config = dict(
    model='encoder-decoder audio transcriber',
    dataset='read English sentences (LibriTTS-R)',
    train_examples=15625,
    gain_aug_db=6,
    n_mels=80,
    hop_length=160,
    input='log_mel',
    spec_augment=True,
    win_length=512,
    tokenizer='word',
    vocab_size=8027,
    encoder_arch='wavenet',
    encoder_norm='layernorm',
    encoder_padding_mode='reflect',
    encoder_depths=[10],
    encoder_kernel_size=3,
    encoder_stem='single',
    encoder_widths=[192],
    fusion='prefix',
    decoder_width=192,
    decoder_layers=6,
    decoder_norm='layernorm',
    decoder_norm_position='pre',
    decoder_activation='geglu',
    decoder_mlp_ratio=2.67,
    decoder_head_dim=64,
    decoder_fused_qkv=False,
    decoder_bias='none',
    decoder_qk_norm=False,
    decoder_parallel_block=False,
    decoder_inner_norm=False,
    decoder_positions='rope',
    decoder_prefix_bidirectional=True,
    decoder_connector='mlp',
    decoder_tie_embeddings=True,
    init='torch_default',
    residual_init='none',
    optimizer='soap',
    beta2=0.999,
    learning_rate=0.0015,
    beta1=0.9,
    shampoo_beta=0.999,
    eps=1e-08,
    precondition_frequency=20,
    max_precond_dim=1024,
    one_sided=False,
    adamw_lr_other_params=0.0011,
    ema_decay=0.995,
    max_steps=18300,
    batch_size=128,
    epochs=149.9,
    lr_schedule='cosine',
    final_lr_fraction=0.01,
    warmup_steps=3660,
    weight_decay=0.07,
    adamw_weight_decay_other_params=0.05,
)
Rows from block 2 of the text decoder, named by matrix and row number. Rows with one number belong to one neuron. Each number is 128 + 32 x the weight over its row's rms, rounded and kept within 0 to 255. All counts start at 0. Numbers have three digits each. After the name is the row's rms in percent of the matrix's.
# gate: MLP gate (decoder.blocks.2.mlp.gate.weight, 512x192), inputs 0-47
# fc1: MLP up (decoder.blocks.2.mlp.fc1.weight, 512x192), inputs 0-47
# fc2: MLP down (decoder.blocks.2.mlp.fc2.weight, 192x512, transposed), outputs 0-47
gate.138 104:156109129086116112051082097121075114152077132157134074114110193115100154156143066177167123134104142112122102088178154135145081105104146110146118
gate.139 107:119160106091119149050102131163090114130132071148174124155157111158117169144102114161081163132151137139153156102213123090066153120116113137108039
gate.140 100:122123186081066191125104107195086045125142123135163117101106056071105151114166148093097086115155083078187168134127180124109099209105143156130114
gate.141 094:099080131106141129148158168147166139127103099147142155131109058160094086123131144134145128186072118149088166154182121160128122103116125125112119
gate.142 100:140152066113168149139166141219069141127086096167082138101140125121071113095120093076104063156133114077149131100148139176165106133079114143122154
gate.143 103:130170151099137086153163199112153082132091106078108063106195173086087131143116195095060122157148096083130106087168173144162158142121080097060158
gate.144 121:102119119121143117065094085100130134184136167171128133181118118102100136157087118094095114128120088135124072140152149136103104191103086115150146
gate.145 101:177137134130118145148081140167123106158100166088199095114081123121066139127120052146109084112119108123052133113124124129122100134120088143139192
gate.146 104:169118151127132131133127152095141114096109146150164139106106098185212104100086125154124137205122204131117115137124152171106176184101143112133141
gate.147 102:132128082057142186121014137138065125191128145107123095139167103086116124128117128131154074113101112136093140166085157113120164131089135143147112
gate.148 103:177132071106115143121157142105126174122164091109117123087108157122135091085147159115122148155090159193086162117103078140127150151101095182103100
gate.149 102:162187044138176115104123138138084145145125129102156147151135162126132112092117122151158132109143082102120043120098095158155122131083098130147115
gate.150 101:156108096148157142108065159179112125129167134147071193156140175154106100167111137139106108149133099156121095137135098150129121101118110132146092
gate.151 101:132110109150090129166088162133133086159135143158143127149146053156193132153171135133145145096095136142153087073120110090112125130143149151174149
gate.152 099:191107022116102109113142139085103150118130137161187126139147202117174073112123130091096122190104153124098167137111126115082178141134103086128098
gate.153 105:170134093119139163120115165128155157118083046146128143166099127126141078149106123107160148136141145133174123086153108072115158136150112128151132
gate.154 099:117130123127135135064114169114103125123067150136165115123126139148132090164093180148117100138153128164131170130103176186136111099141151124123186
gate.155 095:170093133111100107091123165145126120079149159199159131123122138111154127122119154126173199159196152195151158187202115134114057189100089100135148
gate.156 106:139130121147068147111095146167129079097128086142141172092136154181182103060110159120104129128178111126118160110093126134110125123147097200144141
gate.157 096:158111124104079149149169104125120131129145186132212140088213054106177095142087128100149154103124027143123127131121083095154146104177150105138139
gate.158 094:103117104063117147142162093145065182105059060114144153136126134125078156099153108115148165122102078197154140136119129148122090107112118139157132
gate.159 096:156110148131089216112148135150105166096132166119070126174147137094100097150140140157141115149139108123158143145088138159086101140079118121178073
gate.160 096:100160074134137138105083087098131118087107089113158068127151091126146129147041118119164094117118057166093145131162113107112077104121121159138118
gate.161 101:126135052126143186141106050072107152157094163137090174113157188116100155126149154134109137123082120102099091140080103101142095122079143119196120
gate.162 098:213166165148164126142116072169135149191028119129127158155105125132145098139161132138096103114090125146095156114135072102069119154183159168138117
gate.163 101:118228146107135144108087163155065112124149121088140147135118129109108135114176096079088133099131097104136109188108178128110175099085121170170086
gate.164 096:098148142182156147055140155141192074146126096109104126155102103147173129145128054181136112119144109124166099114110104140098141161159151108090106
gate.165 105:156126200112101095085113112135134168208157171104157112103097096120169128102146125148122135157146158133120118111143144146107140122151121107119113
gate.166 103:098118151152105144187089129163053132138135134192131076091111143134142087124138162132109105100119088132143087210172100125119136124077162169101116
gate.167 096:142113177109119157109135113145108152145149088165079151155154112122090094109037099172190127077144135118081130141199069094140148109084174148111172
gate.168 094:120127154159091102058137088067119119141109142106115124121053095111100120122154138157115109107079150125064137141099123101135162093127158062114148
gate.169 102:129178161160106116113105140146126161085092116092125092074138115122133141145146106087134155164176127082124096151161132107087096126173136082202073
gate.170 104:085067197170154149102103113175088159183130133118155106056093083192145095126099169084117108181126129082137127188108163122100090109111177073114078
gate.171 098:124113154116114099212076102155112092106137158153185165109149100121140099112122128124157103129142101095137100143113138158070105107039156128112106
gate.172 103:153107124122114156173189159144092117136160194138131174122129178138153108115109174179115146073127151125130130179144126122061116146114175192064107
gate.173 101:111074138104139155078134097186071146084109103146170161171133111161119119110116113132120096126118111156101146122115122125152192183157129112119111
gate.174 099:108117152081154150112184094157165114088128167125103135102091208179149079134146103142114100136062124139078157114147121161158100113158159142159124
gate.175 100:157135080210055119157085100144173135124136130094149156146113125086083154188120121122145148144105169151190147129098119162156127165134141153116137
gate.176 094:103128132149115130110149070110154172133091104164146089108196121126146116118120134091090106159056147115091084109079077041080180130099137185108081
gate.177 097:105154116123117104078138153141201077152107109132103135189120075114163112164134135105154128127097104094115100120184122089176151090114136107119128
gate.178 114:129178116060172159163131194057142138085195102135163113129117055189103133115135134168106128103134158108097068119090135181113095060127183075094076
gate.179 112:171115122123129150135160157093131148191067131078144132092120092077114066174111189141109110163147147162138144132106198107145085148141141114132121
gate.180 096:133134121135136113127134096137090167140080100172142101161134147146146150141129107090110188124159119079157153149137088096111097150107112175099126
gate.181 096:195177081220131107157058074093122138137136119079097113096095159122159132099166113135113098157165161134101202171102165128126165107143085140137138
gate.182 097:175132183149123173087177125120151126120122135156089152134094125171092157136168158111120161056131137155187103174131147168129135081169132124139126
gate.183 105:152146114115122103136168100130124153185133115087105147138170175115122089154167131136110165083166171051179168127138083128145092138152117124114115
gate.184 096:110095092103127129106113136122090023148132068129158072083128128099145141180125107102176123130134113154089151077095175173151119102118136099115133
gate.185 095:116153188146190116152161125139130151147103137108109138125135126113122164112093109061110149072086095161074160141127145123213147186127152104154152
gate.186 099:071099148112126127125131182154171137081106115123168103139161119151147136139128148120214134143084160175109142111156182062141119142115115087149157
gate.187 089:111107104095150118095106109112165119094148167131073201115188179161188119113135128101159120089165152160109100074142146147132176150092079117156129
gate.188 101:082164119115188135106099097125115113103084118164139187193158188114156078081111147132121107123132153138167116094102154151158088177108171132093095
gate.189 102:168067092132108153118168134118169113090196156103164123114115116178170180083128082137138112155086146145109144088150143063161195112139172135155132
gate.190 100:116085133166123159090066101197147113130074145160146161129105157126185151081103157127236114119194130110050139141123150162159087123110104090114110
gate.191 091:126112124137109108107125111126066164105133083068105137124167105139131095104135136100100148137192159087134189127137079133145186150124114113134069
gate.192 094:121131132169105147197121145209148125133158157172142139098063139135138195149126081110176147115112069099150053071115112100170074090133076116182124
gate.193 097:161159155193111116092216122120101096170140111125162080159168091134153137143138154095066149096151124146119188177127090077152023167094143142151101
gate.194 093:128082114085072159071113159142116112089143122106199146159076110098166097107155143191116137147162094201123194177089095145147111097125119111135111
gate.195 101:135067090122074136149104103140141104144119151130163120093159091087074117125075107121146134104103177074074131170199182124104155106153173113132089
gate.196 098:190127083129088118119150155165105114102064148143107101117157065167119107115105176166200098163123155123086068146105143156096138185114128106112119
gate.197 095:150144146078126152160095123152144189163121153121080162150116172102115095150141116115142070138163129136187216130085137165133153135093102131166111
gate.198 092:126136107164154101070142118107144150077108107104130115082112144174141093123113138142145131149054124128167134080176175136155208193067061090169112
gate.199 103:087102115090101140119171105173056143141116077101145149118153133164172097119114146172154074181150130171168150116078118109108154101183105130112060
gate.200 099:120104129089141149151113147168130107144068145145176176153053127076116124134109129115070122125172153092164159177112074132133105119087148157112090
gate.201 109:081072065133134205177108111112181103113138174125159108140072122120133114113116151129126124099108090088125202102063075182159079129093122176197120
gate.202 109:124116121122065166086148127147194116150178053105111118095139140142126109149141133173083132174112135114099145131076133109139123167148104117084147
gate.203 105:099117122136148147113074091103150147171056121191131094146133103159086099102146117143096160131165095094128148113112116148094186086136181149092143
gate.204 094:125117139062131135177076127084142113178100158125116067093132091146151145166150113141156130143115086120134144049162174109104071122196133144092160
gate.205 096:118095120141122096206106140165139136099079130116174125130192155087081125128083166152160107064169134154129106116074018140132149114095130106114120
gate.206 099:149146155131119122174102122181115143161088114122139066098084088094187142109131094166108145105065121202122172068126150148081089110144151107148136
gate.207 102:090139119139096140123139142162103118143120112116077117129172111200127150154128234153140095093149098107101126166150150098139082191152115148121112
gate.208 097:145094097127088115167173084137131116161149167146107118157136160194106169164132128156175081104156110143140162195079152119109061112106143107086134
gate.209 102:080092136102219120105098234091103103112131138140142120151126085160151141127070147119151127132126084081174130132101170138086144184106145105082103
gate.210 100:128153120121146146115135094094100078175164105143073121141088175105101136148134146092118135132121148175103115095139078143140119132132124120145079
gate.211 102:119131149123103143125104104157078055153105153122114185157100124138150128150187166174112122182186210137111195141128132117088094117132132151060036
gate.212 093:190091089174112089101142216117193069124176116124122102126147152116149093118149119116139113068113177136138116106080156095097169078109102095099164
gate.213 092:158151138144141168162145161098079157087092115069129088103136190108125093108139159178163170197164134020134088103135135097057131159161104121125136
gate.214 097:124151102147123160102197160129112161171124085162060114116155143079110114086128169150091166066120142107184111155117121103178123102168127102129127
gate.215 100:134171115091169123115144183057089176174148101089086154135162101112111206105126085131131108111096107188162139129140063135149097124118182110095066
gate.216 105:141182083139159128092165134178085115167122105078178114112127122061117154139143147138110181120119072111125124128092138144108111092037080164105100
fc1.138 105:115081197126092131135127126113102133169165124133116062111108164083150096163172181138119110131103096169110164130147119167130109131121153126136124
fc1.139 107:155142137123094167121175100112158080143129108134072112108066157090149130102154172153097091097120115104183133062169095125191174077148136097115107
fc1.140 109:097136134057093093130115137150140169067107164160056094150140120130150139135165163162144155092133178091087131138159048199141144162106111063173116
fc1.141 092:136171118159101078083098136161122129164135123180156095066131200131101164132109114220194081132117195137099128114164140139123137088167127099196161
fc1.142 101:141119151056159078157129130068143082199137091097110129155157105130172094148170158151136184137030092122147137138095110119061149187110060107146105
fc1.143 106:106154124083125143160123144148163105138104132125152189113147164074089124121123117179093111136205146126123146146110140113102158135157125056057165
fc1.144 108:150147134130136110106159116160183111154096101075130132150105096098091171119104083076148147091069080172139077072072113142059117083154153147163059
fc1.145 108:112157097104108135119093132104180080093083133103145187090102125114113122158134156105133163111117147170124125139130136133116152114157106105168119
fc1.146 101:212182134087139092142160144146093180141107159137107104120098148129170184149125175168143147148101142123107130110156133088137148152128189158162066
fc1.147 103:055122097133099138151104117158123111142084137130138096125157098126099038136063113153124171094151094197181201120083095124144070147208137114153084
fc1.148 101:052063154105135139172182120144162144154215104140127169136081186099146123151110119171144182136128122094144140102130124073075145105112133097139160
fc1.149 105:134106166132096148132115122147127070138137169130126176215117148097140125086115133103106082145108149151130130100162087139116071071142096131077084
fc1.150 104:103112137139133172143146162136151138134071147158127165081141070132126112152039117138134156102113180141151111226152175146153100117151116097127193
fc1.151 097:114133092141109113091169099105150119167116130181165143124144102134105149111166128135110156093140134170134129077183133182131152107098138190200161
fc1.152 096:088144147191054149113151191155187096170132127136070177123151104144120120102127124121061096121118151128103104150090139131096117158154149081146175
fc1.153 103:146106177109107139167109131128108058026138150150123170146166126112162123123154141091137131179097109118105129139129110143105100123092157115158197
fc1.154 100:067145136118119076133126147111176106164117116132154144072129098126066107154115105171130134147137157122161125154122115122131130086154134093095156
fc1.155 103:157140156080160137149120155149174134157204106104088081141129076161109124140151196130131150144120083148197179131112139177137056122090117097180120
fc1.156 104:147130177116157155132119160083112106137142079102119167154101202097091031176165107123105119171185109123178109125126121142203131140141106086134100
fc1.157 097:087103138102171154096125102108116161135133118165039124167120147153068122102206133072117117173145149129112165158130131145105093117129167176145108
fc1.158 101:163114070147118082135118131155146114162152075153129161109238148151136083143154144156084087126138107109106102058105120070111135120144187128158153
fc1.159 105:159063092162150216112104142065134116117142160152164148144146069117140128145061071108151171098124109132074088122123145082091112104083135135122145
fc1.160 096:138125101171134095122098103100130171104225094109131122139135112083143138134120107126130139169153066158192083094128127098125164155131115119164132
fc1.161 104:115137127111109129130122098162119149196062121081089122145120067134138148117138075067133096104193092140119127111113126126066089154122155109155083
fc1.162 097:077103107127101148122136139126173177120143127144121148082167151153123166107112108156053078134065146099076247147126150149116088176137141148062110
fc1.163 100:147136124137093074079156162088155136133160137192120066122141075198148105190110164128126110077124151107107139095124160101097091127115100054184105
fc1.164 097:157129087141119122159104070111160154138178117113114138094198109154103109111112157163143106141084189097144160137159120159150145120141098137055112
fc1.165 108:103131093197149097200135133092144103068032173152127097143153122118169172108146117083168129142134151081112090129125100204117105123134129104106145
fc1.166 101:182050091147090060154168105152158178120189129143112146147087074100177125129180068157120078121166164108163174102134162176086164041102111131119156
fc1.167 099:145125161174110106098142119144195117144132102208093136142181097097066091099119111079132076097148113127137081126131121112138145163161131115117165
fc1.168 093:197104112171137140157220092095150139117151093132126157154143119131156126165139140165139120153125125130150116159196176116090102149124093131084092
fc1.169 104:110172136135090104158144096090153142110151086102110109074148070145163133125092092123067134081106144066128164139136143127169091150111210155116149
fc1.170 097:117166096137129107118089127083027112156128097105073198147129140135187158066131115153181148165136146170172161138081124096129156131174100100104104
fc1.171 095:138095130071135110133144135133092112164138087111187103123122132086103140110197099171081144169106129056092120129113143127089172123169108050126108
fc1.172 107:154156101120125180074061140146133131130094171116141105117180145092116145136113079120119075153158134165132099134140124120091084120128107147156120
fc1.173 111:172140138117112111155120099102089095088195244139133184117203156146128124130097169155094091153144159181046151185103122137104141095130138137083132
fc1.174 098:179099178161139092122129145106150158079130106142094140129135125118149156146207144122175176109162148144158096096138072100157176150098056149156196
fc1.175 094:114120149139129148123187149113139170136117125084103127132111083163144132135101118152096157125163081141119171172140148141169081153133127104101107
fc1.176 106:148170082132060146112120138119125161143113156131140112151124108140118163116152079098145183093167129159192164119117134114046190165137113108147095
fc1.177 101:152141127158126111094095149106116162065132202157139158067132098146132110130176092099115083120126104127135144091117146081154134116113090102123148
fc1.178 111:195102110134130128092186051158155089124122139104168172112106116143096136111077097107157164063149122131130115159161161120128111123160077127167156
fc1.179 100:179082114133106165122144150113165074088140129108106160063099110112128131112126148149132193175075171091076154118155129134174200069149163086070134
fc1.180 095:188092130124089123171150159138124193115220180138119093078054122072092088139056134137113154098086096128121137157152098083128163119136111099130088
fc1.181 100:149161107157094158138088061092085119160144057116124145092127143140075079103143091167050122092093092119092145112181115111121144162161091080122099
fc1.182 100:119138127109166124153141148153061208146131128183190172159161134144165127068148158137110113082169139112062073163145143120136145092102139157145162
fc1.183 103:146094133166132128022121166134151115084177161144117119149118134143167110113102123108108085142126185163132113123076147127068151134107136104139166
fc1.184 092:159126165136200123077140126120152144101150151149161068149176116121139139135124127199157104106127104087193073077143142119092170106073123155047154
fc1.185 094:102133147100149049088145176141165135075149177096111136134160145116134143103087131073107137095080109095148131136144094108164128063047074082207122
fc1.186 104:127144105139153101136099050150033131128160115106098107165158135144133153140076166119159124052133156120131173039172118115125164104114146135176116
fc1.187 090:140104116071090112083113112175117139155141096197050131128093135120158157155124093089078131139168120143137115138055112131096177129138188108135152
fc1.188 098:102109144105124087105108065165146167074111163082177145138119092152150099135146132135169167107133104130105146079166123142144094112103110081139163
fc1.189 102:056098110198150161096143188181129097109129068080112047169123110171150072099154163101125132125101100112090083154148161152125093171176108164072123
fc1.190 097:087089127115120088093194140098118126110145122140197128088120112115114119140107105123131112146066147109144103135134114091089078138136149105093140
fc1.191 096:122090170168148189128130113131096156103111073122128116124139156160112192148123152128137161086085158156141127144119076134084109055111121140115164
fc1.192 102:052141171119133096188148113108131067169104107113116161170096146127159181094129150121114162116091134028141061083075110179115119136119127152121114
fc1.193 104:162130142084089133103173151115145123146133111102097143125085130121117114169174111115107128129159059129141070170080155117090135112154112132098115
fc1.194 100:156073117172177116126123121118123139138172168129130113105119176159121160166088152074105105108124155047138129083127115189177170116114152114138115
fc1.195 099:096090158155134130185162120138203143123114079127145159117181114085127165102070154132170147179042150139107163111144144111097123070082130087117145
fc1.196 106:202108119137121165077147198143088076105119104133102157139082124155119118167149164074169111087128114123145104092146083086185132129098153110130152
fc1.197 095:062076133161134082150196100110138081144088174131111150141130117138147092091102118126131141152198125117099172095125122101135145158169144189127097
fc1.198 096:135161141046162114155137098159194155099149076083130163115197073123144106154159091130176086154131186159131141131123129126133178138122163099166077
fc1.199 099:109118145115158142125128193182149151094151107157145149123102131123096145088186144095123158095143113104163126167152114125150135060212163157120133
fc1.200 093:127123114116136110127142135125185108094147121144185164087072046062184077130112132138126159159162150155168149144114068102133137083112141147102091
fc1.201 099:114152129142162149122159119174183135084174145185137144085158115111167162117166084130118080144175123077089163128164159054115112161108161169119112
fc1.202 095:106135110081155125104142174125101127158164085137152113133149120095109135126096172099087136145132111156150102178059188080098109115121164122182093
fc1.203 103:090133150087133159159077159128119117161122072155118099091130125090136062125129217103141101133127112138091126070172130161103132186189149096140124
fc1.204 105:134145087101101115186160139098125139139134125111097101128167175074152141081142100155096085109115138126111082129115113121114100176102126127132127
fc1.205 094:048150111133080092127139152168071129151097087113147171152137128092091146151152114105146100076149138162123118127084118113166102069164113114132057
fc1.206 104:151158160138151100109115140101123126129126096113080184141147116141047104114134136095099195176141119182154137135149144080120124089092113144092135
fc1.207 101:120102114093084142155107097177103108126165099111146132201160127118172163128029139100115122122156127074097156135160188065157098088122090153094135
fc1.208 106:159202102148159139108155108153113120125134161099156144158129129115198184122079117104115097085083133190101109144134164126145091090103130198082158
fc1.209 095:081120136097095119137132167113126146144147092142065162092208155135142072116087171112155146145212107167144058111122104148160098144122134093144077
fc1.210 095:111045125117163115060160139160105116132149072140093096134153205122126086087108195091126154218162133122182130167161153089086168148115141106070148
fc1.211 101:150149135178109123123132122161124149131117109085139117141104097158061158155120160136146105143110154147072130145076121066138187130134148114070167
fc1.212 092:105116076150113146138121115127128131095054111130105110131145086159111135083087097141167170123126069177083102087162156122143152162173124141137102
fc1.213 096:192131131135135115125096107108107103113111129116117133153142094148142084109142151175127114102111110058101129072132085183111140131114129094148154
fc1.214 105:126109194179137200114190148113144108114096126087093106105107107103167088122151120137071172029118123178107176139130187156135097108218158089117086
fc1.215 103:158109145128160154177105158132144159153097182146117083114195174167161115158134110100132072126105084112095100116130154123132135100070168107141185
fc1.216 092:159137136148136122177086178124114140166149110177106152057059143146107089155156128083161128144121070179071104138115116060141196097106075075094125
fc2.138 103:088132126154099150149097101222117098199128084082093109138137180110175164159117175099093127046103076084060114171126123075147109093137190100118122
fc2.139 106:126158157128088184120084106112103084144077153169104162167151098110142104188106157144080091118143185067166200144101155082208120078141137115091122
fc2.140 097:174143101174137085116132140168101116124127084157176185124126144103175111100112114084103117149106128134107129183088119103055119068155127171083141
fc2.141 094:088147132144155093079126174089140161067126159151190118112194159154151159132158172097071114127199137089161117109076131160161109147154098165115104
fc2.142 103:136156142142152099127106082192104135152103110107097120116179143131128105140121121114140180129121159139126107105103133099097150150067133063084155
fc2.143 108:119067074085138112092147135126089169168134140142091093086125141110085144121117140146199162105139108092130166185146096098157079145126133105148111
fc2.144 116:098131131157111118107140181090175068170150090162084143173092191094109138161121134179123224139101098132162114111169077166138174065100130113101137
fc2.145 100:174141215150072176070134066154139119081127183111101113075136145112136141124113117184149112137140119133105157179175168137130107120135187107174151
fc2.146 100:160123095100144118100049108139129091101151144148077132102096185113126094192093169067111164134111063132172133112107158100123177098074106178154105
fc2.147 108:200124151180137125093126130090133144125119039128124137093112116104134107157113085119099085129124117092129122185114150123169101093180109153139174
fc2.148 103:131146143123112123142158146146153127204116159125171112143058097141125147130123167085145193138151128152063068137135075069230138095094095136060105
fc2.149 108:165156121126149102122120100135094125096141214145120109135098146086161143125129154154182091112169107186070144033155087140101083147119077142141153
fc2.150 105:133143121106156140122124075138144104077133138175113082109182118108192172177121090161077078148153099123122123078166170140126112099125071054182106
fc2.151 103:140160140141144087125142148096126153132121083141115125113126100157068096152115064130177155111122067164115099120138147127090087097089129132129152
fc2.152 099:115100131116162169080153022192174100138081124112144118156083117094116112092173068102090144113125154113103151082148109112120157091155160153079128
fc2.153 105:062207114144159143118179140113157138110136120155114111118130136155110149101136140186120116108137088122087100100121091115101125178165142143142070
fc2.154 102:185135108180090171126102129129093102157102044145167182143159144120077130120153117143131161128116084140183119176147151179139102109124149154129144
fc2.155 099:123157150181125212138155108147109149172086159142131097142103161104114124079192106129174170113178156152120075123070152116136088153116135191157068
fc2.156 105:144134158086092112109190175143129134114104128071154129161102143140111080151160114157064147153132124166130074172087107100107097149100110055146125
fc2.157 087:132123073146108125138128094187213070087113163156211085155192143168167099100118155108171150123148127174129087111135165121121170179107057118141154
fc2.158 105:060176161135114122128088159121115152167212117175132164138183079177102108078114115188091127121094126154105116110128156121117187128092107164158114
fc2.159 098:069112125089123070189113089184061126149123129125108137131130143174124105115060178142132145197116162142155099112169094120186116107174171101106060
fc2.160 095:073123170161131165213119153094098144123153109146148112092166137194153097106183119149142080150141197142074171103080099082132141158139197113068153
fc2.161 101:140114187089158093134184142242128154060146094195137150136083170113160103120147131192073092148075103146152123118112162099126143152100165171128094
fc2.162 099:100102136163130109136140144156092102116121145096123078074152136094081084100158153093116169134086171139133131165148204075136121123143132084154129
fc2.163 099:145096097125156108187092149130139123124095136086189097140174150162102119137110097209094148180139144195133143124065080066124126103077127132083111
fc2.164 091:117098074142130074104118185123133117179108129181128136096154145071068132119108142099089148128109149108184120104132192120115171103068180093169158
fc2.165 105:145074123161165162142154135120114091107142124093090123197108202139079111210091154173131149118159119195070155114168117123144177132115058154104084
fc2.166 094:119070179144186130130086222104121140076131113070136143146198101100123110173135137073117134109106141093137116154122119160141170150146117073117129
fc2.167 094:175132122170131087105131122224101097114131172145069085141102104158152171183163055206160115144135147153124148086124138140172146138190157137083143
fc2.168 091:097105160154130183099108120100118181151107183130116157130056086132141072070103121149174074152116141173195130131157056107209104041165164144156161
fc2.169 104:136106145172077086130083129109132112161091133154081154083146134088161094102131143162110100180156109151100164141122096107091104136149113151074118
fc2.170 100:134153147087121170072125108144166137117171152153070133177160153127129166155131155171121117178159131082124129125109192162153122153117143183152117
fc2.171 094:126143127125179176071167078119084120156130114139169140105159109161145088141159110153193136139211078128081185085164149155145142132129145162125122
fc2.172 111:107138131124157045129078101127162083148153142121122118132164155165122144102164062133136123158123135168133157074140105117125139126159186138122179
fc2.173 104:169151088172137194101072132136144162120105130092073097170116159132158135076113154140137062098149174161106144128145154097116152145174125071092205
fc2.174 103:077086122106127144115137134082140136122150081148127159101155150100137170109116112175127135095165146087116122110210112122209147111157121102104098
fc2.175 098:041120116129124155123154170091135102092120108156096112141088073171127148090155139032092104129158150153031160203088131131140107098106140123066141
fc2.176 095:127111096128119160159112128187168096076121150168140152092124114075097086141152140082104169119140119082131156116169111154118108119120144154164187
fc2.177 099:162094088137131114142104154109147074058102134138117114114102183086120122080089109140158078189120088104118140139163100124115142117085097140117153
fc2.178 110:088116051132143140126159042190155192120129089170162165143121045141140165114124141131123102079095098120157177151098089145121133111179093122178144
fc2.179 106:134084146146108109160104132131163095113174171174081151136106143145161208135107141134136137136107141100168181153132107166169113053068091113148164
fc2.180 093:148137133110093149152180128141167060181151152132075127176088115109113135138199123143105126162177136060075136119144092070076113132138118156177153
fc2.181 102:138104089111103143185097147114143140131106178169143121105133102128125175113079145069155150174117152095123127126140127116158141103136221117150178
fc2.182 101:105151107100119063158123150116214137151162128072106140083084099114136107130094080155154133146135127181137189054093109177133125146101133144124125
fc2.183 110:080130135173115104084142160165135159135148171107120105129192152186148106114166141106103091109090188138120147067132132123124123142121150096112142
fc2.184 084:151149154108080171091143139200171106107126139096142170176130132164170079153183131092099160105149162175118124191099126061132132155079086091154084
fc2.185 096:109097107097112122087132120172118153116132085114143149125152161145176109130091147124140113172186167156167150120156174141089069180090120097124135
fc2.186 103:093128118128101144174148162142143119135108142150181065106118187099121046176136162112156049108091162120105129085112136100131107132131180167139153
fc2.187 087:159112163162147156112140149133120174126095168112185077112139157113100114072099167188176187105115132120131139133140124147101158125137067144129114
fc2.188 104:092121178135179109118193174159060131130113106102045160105118083107103178097175172179118148139110128139169213164083118119108131153122102129120170
fc2.189 099:163129138184147152136131206116162063120139118124129161149090160108122125090098162193113109145179115076110143077167158119163114166056132166173125
fc2.190 100:128124159094126177078118115120128105145116117176143082102104146174142124126048143161118125137097092115132097148148047124117155134129097102081118
fc2.191 096:208147040140120122114126089165106077164099143076118115169083157105157147150138121145109072166074126138120101156151171104143160191149166163183124
fc2.192 093:173123097170182084096164141071123138114166157091125045150182129110135090195128118147128122076086177137103152154142095132085122140069175127127061
fc2.193 098:157105132145088122096030147136119186107120079012132132161094151137118157104117161104137106139120104129081108095137128111108119124154149170154186
fc2.194 095:119105159124149093113128104173122073133137110088163099153140089142160116154138190184123144150176112124140124200150104190117138165169155118108190
fc2.195 097:058177094162117137106184126130142122138147109113063098143121166135134113116162088135159065154076078109141145122117092161183081165070048159158107
fc2.196 104:147136087150150176156068146148143143122121149154131148086119077060158131078169095105140096141153129183106082129088198188142054135118121130129143
fc2.197 096:111152080117060134128130117090153127138203093169145109153097142118157144087168131103146159115172117130122088054137170084142141146110150179135174
fc2.198 089:095123162148127131105059117127108172119169158121134076140076130130162163126082199166170102155154105130130126132190183131132158161090126105090121
fc2.199 105:072081165156157106140191090129105155188163119152147128123071121107099164072084070132155144096119111100103107097122185092130116116126097097163180
fc2.200 089:115101160161148137121122082062115185111136149132117060116146135183122105139098145147140116112127082132197124078147122152101128137142136144083121
fc2.201 105:165176127176120132138119192114141126146107088148112139132122057172116151145128107096088182122078121082129154138092081091073118182096204119107131
fc2.202 105:107103143108074104183097164155126099131152203127107157114131185115136138106089123134092079119105117111117141115143109177093083125123162142098163
fc2.203 100:162127111135094095106135139097179102057119109160140173097100105133116134102116149115112092106126148116155102134089109141083133167086104190110135
fc2.204 099:140091143091127123116188126119105095067117104206205082122137138121138137164111132138160100118148154155178137128112085090132160136199108171115154
fc2.205 095:150117100132156134192101114119126126121196157078078142134121100195206092180121159110116163142123122105176135134154149131122161136089117132172165
fc2.206 104:105172116125121100157169178097183097141109143157127151123191122071166100183139150145133156117117129213145110098098138113125117100154097134133152
fc2.207 099:153142087113128164134084109108116120136071114115102128114099152095124135083135113095147103137034080120136183165172141085117161151128147156132141
fc2.208 094:156165159145135079105119131117082145141124088167156125172133153126093208129140146146157136123116101124113197126184069137083096140139060136084137
fc2.209 090:140087131107189115131119104128134122157177127178145116179133150070148105176146111132092131145081121093161149138109119070141180135108180171118182
fc2.210 098:140110068164150185103104109135162174134141163131162192091121080116166103128171146148152094114135078059092159083131153143110079128073140174103145
fc2.211 094:109102081126192110167149099128167117153142095133166104184134140055121116081110160174177140158104141085119062130160218122116188129084142095130159
fc2.212 097:135115125097095116085100155152036041133181043124173127144105192135146142169094092110026154100134136204123125111112134164131140142161129140142123
fc2.213 097:163127155093152133085204141092202130120105118175169073151159148105131123131165115101130171141142143117112124143103107145139083125090097123104168
fc2.214 098:132113124200155103164140126127169141123075123171138086124158091118137121045127108127115115203103078174135151091096197095119113162072090165140119
fc2.215 099:109138114131192128099120181147115175211144139112179189139114091110172144090108070110143161135116168114086105170092091142103100120106180131127119
fc2.216 096:199155174119094159157170150108162090142134148113155185120188150139109108121123143122143139104084156190196212152110164158065115123111149131132160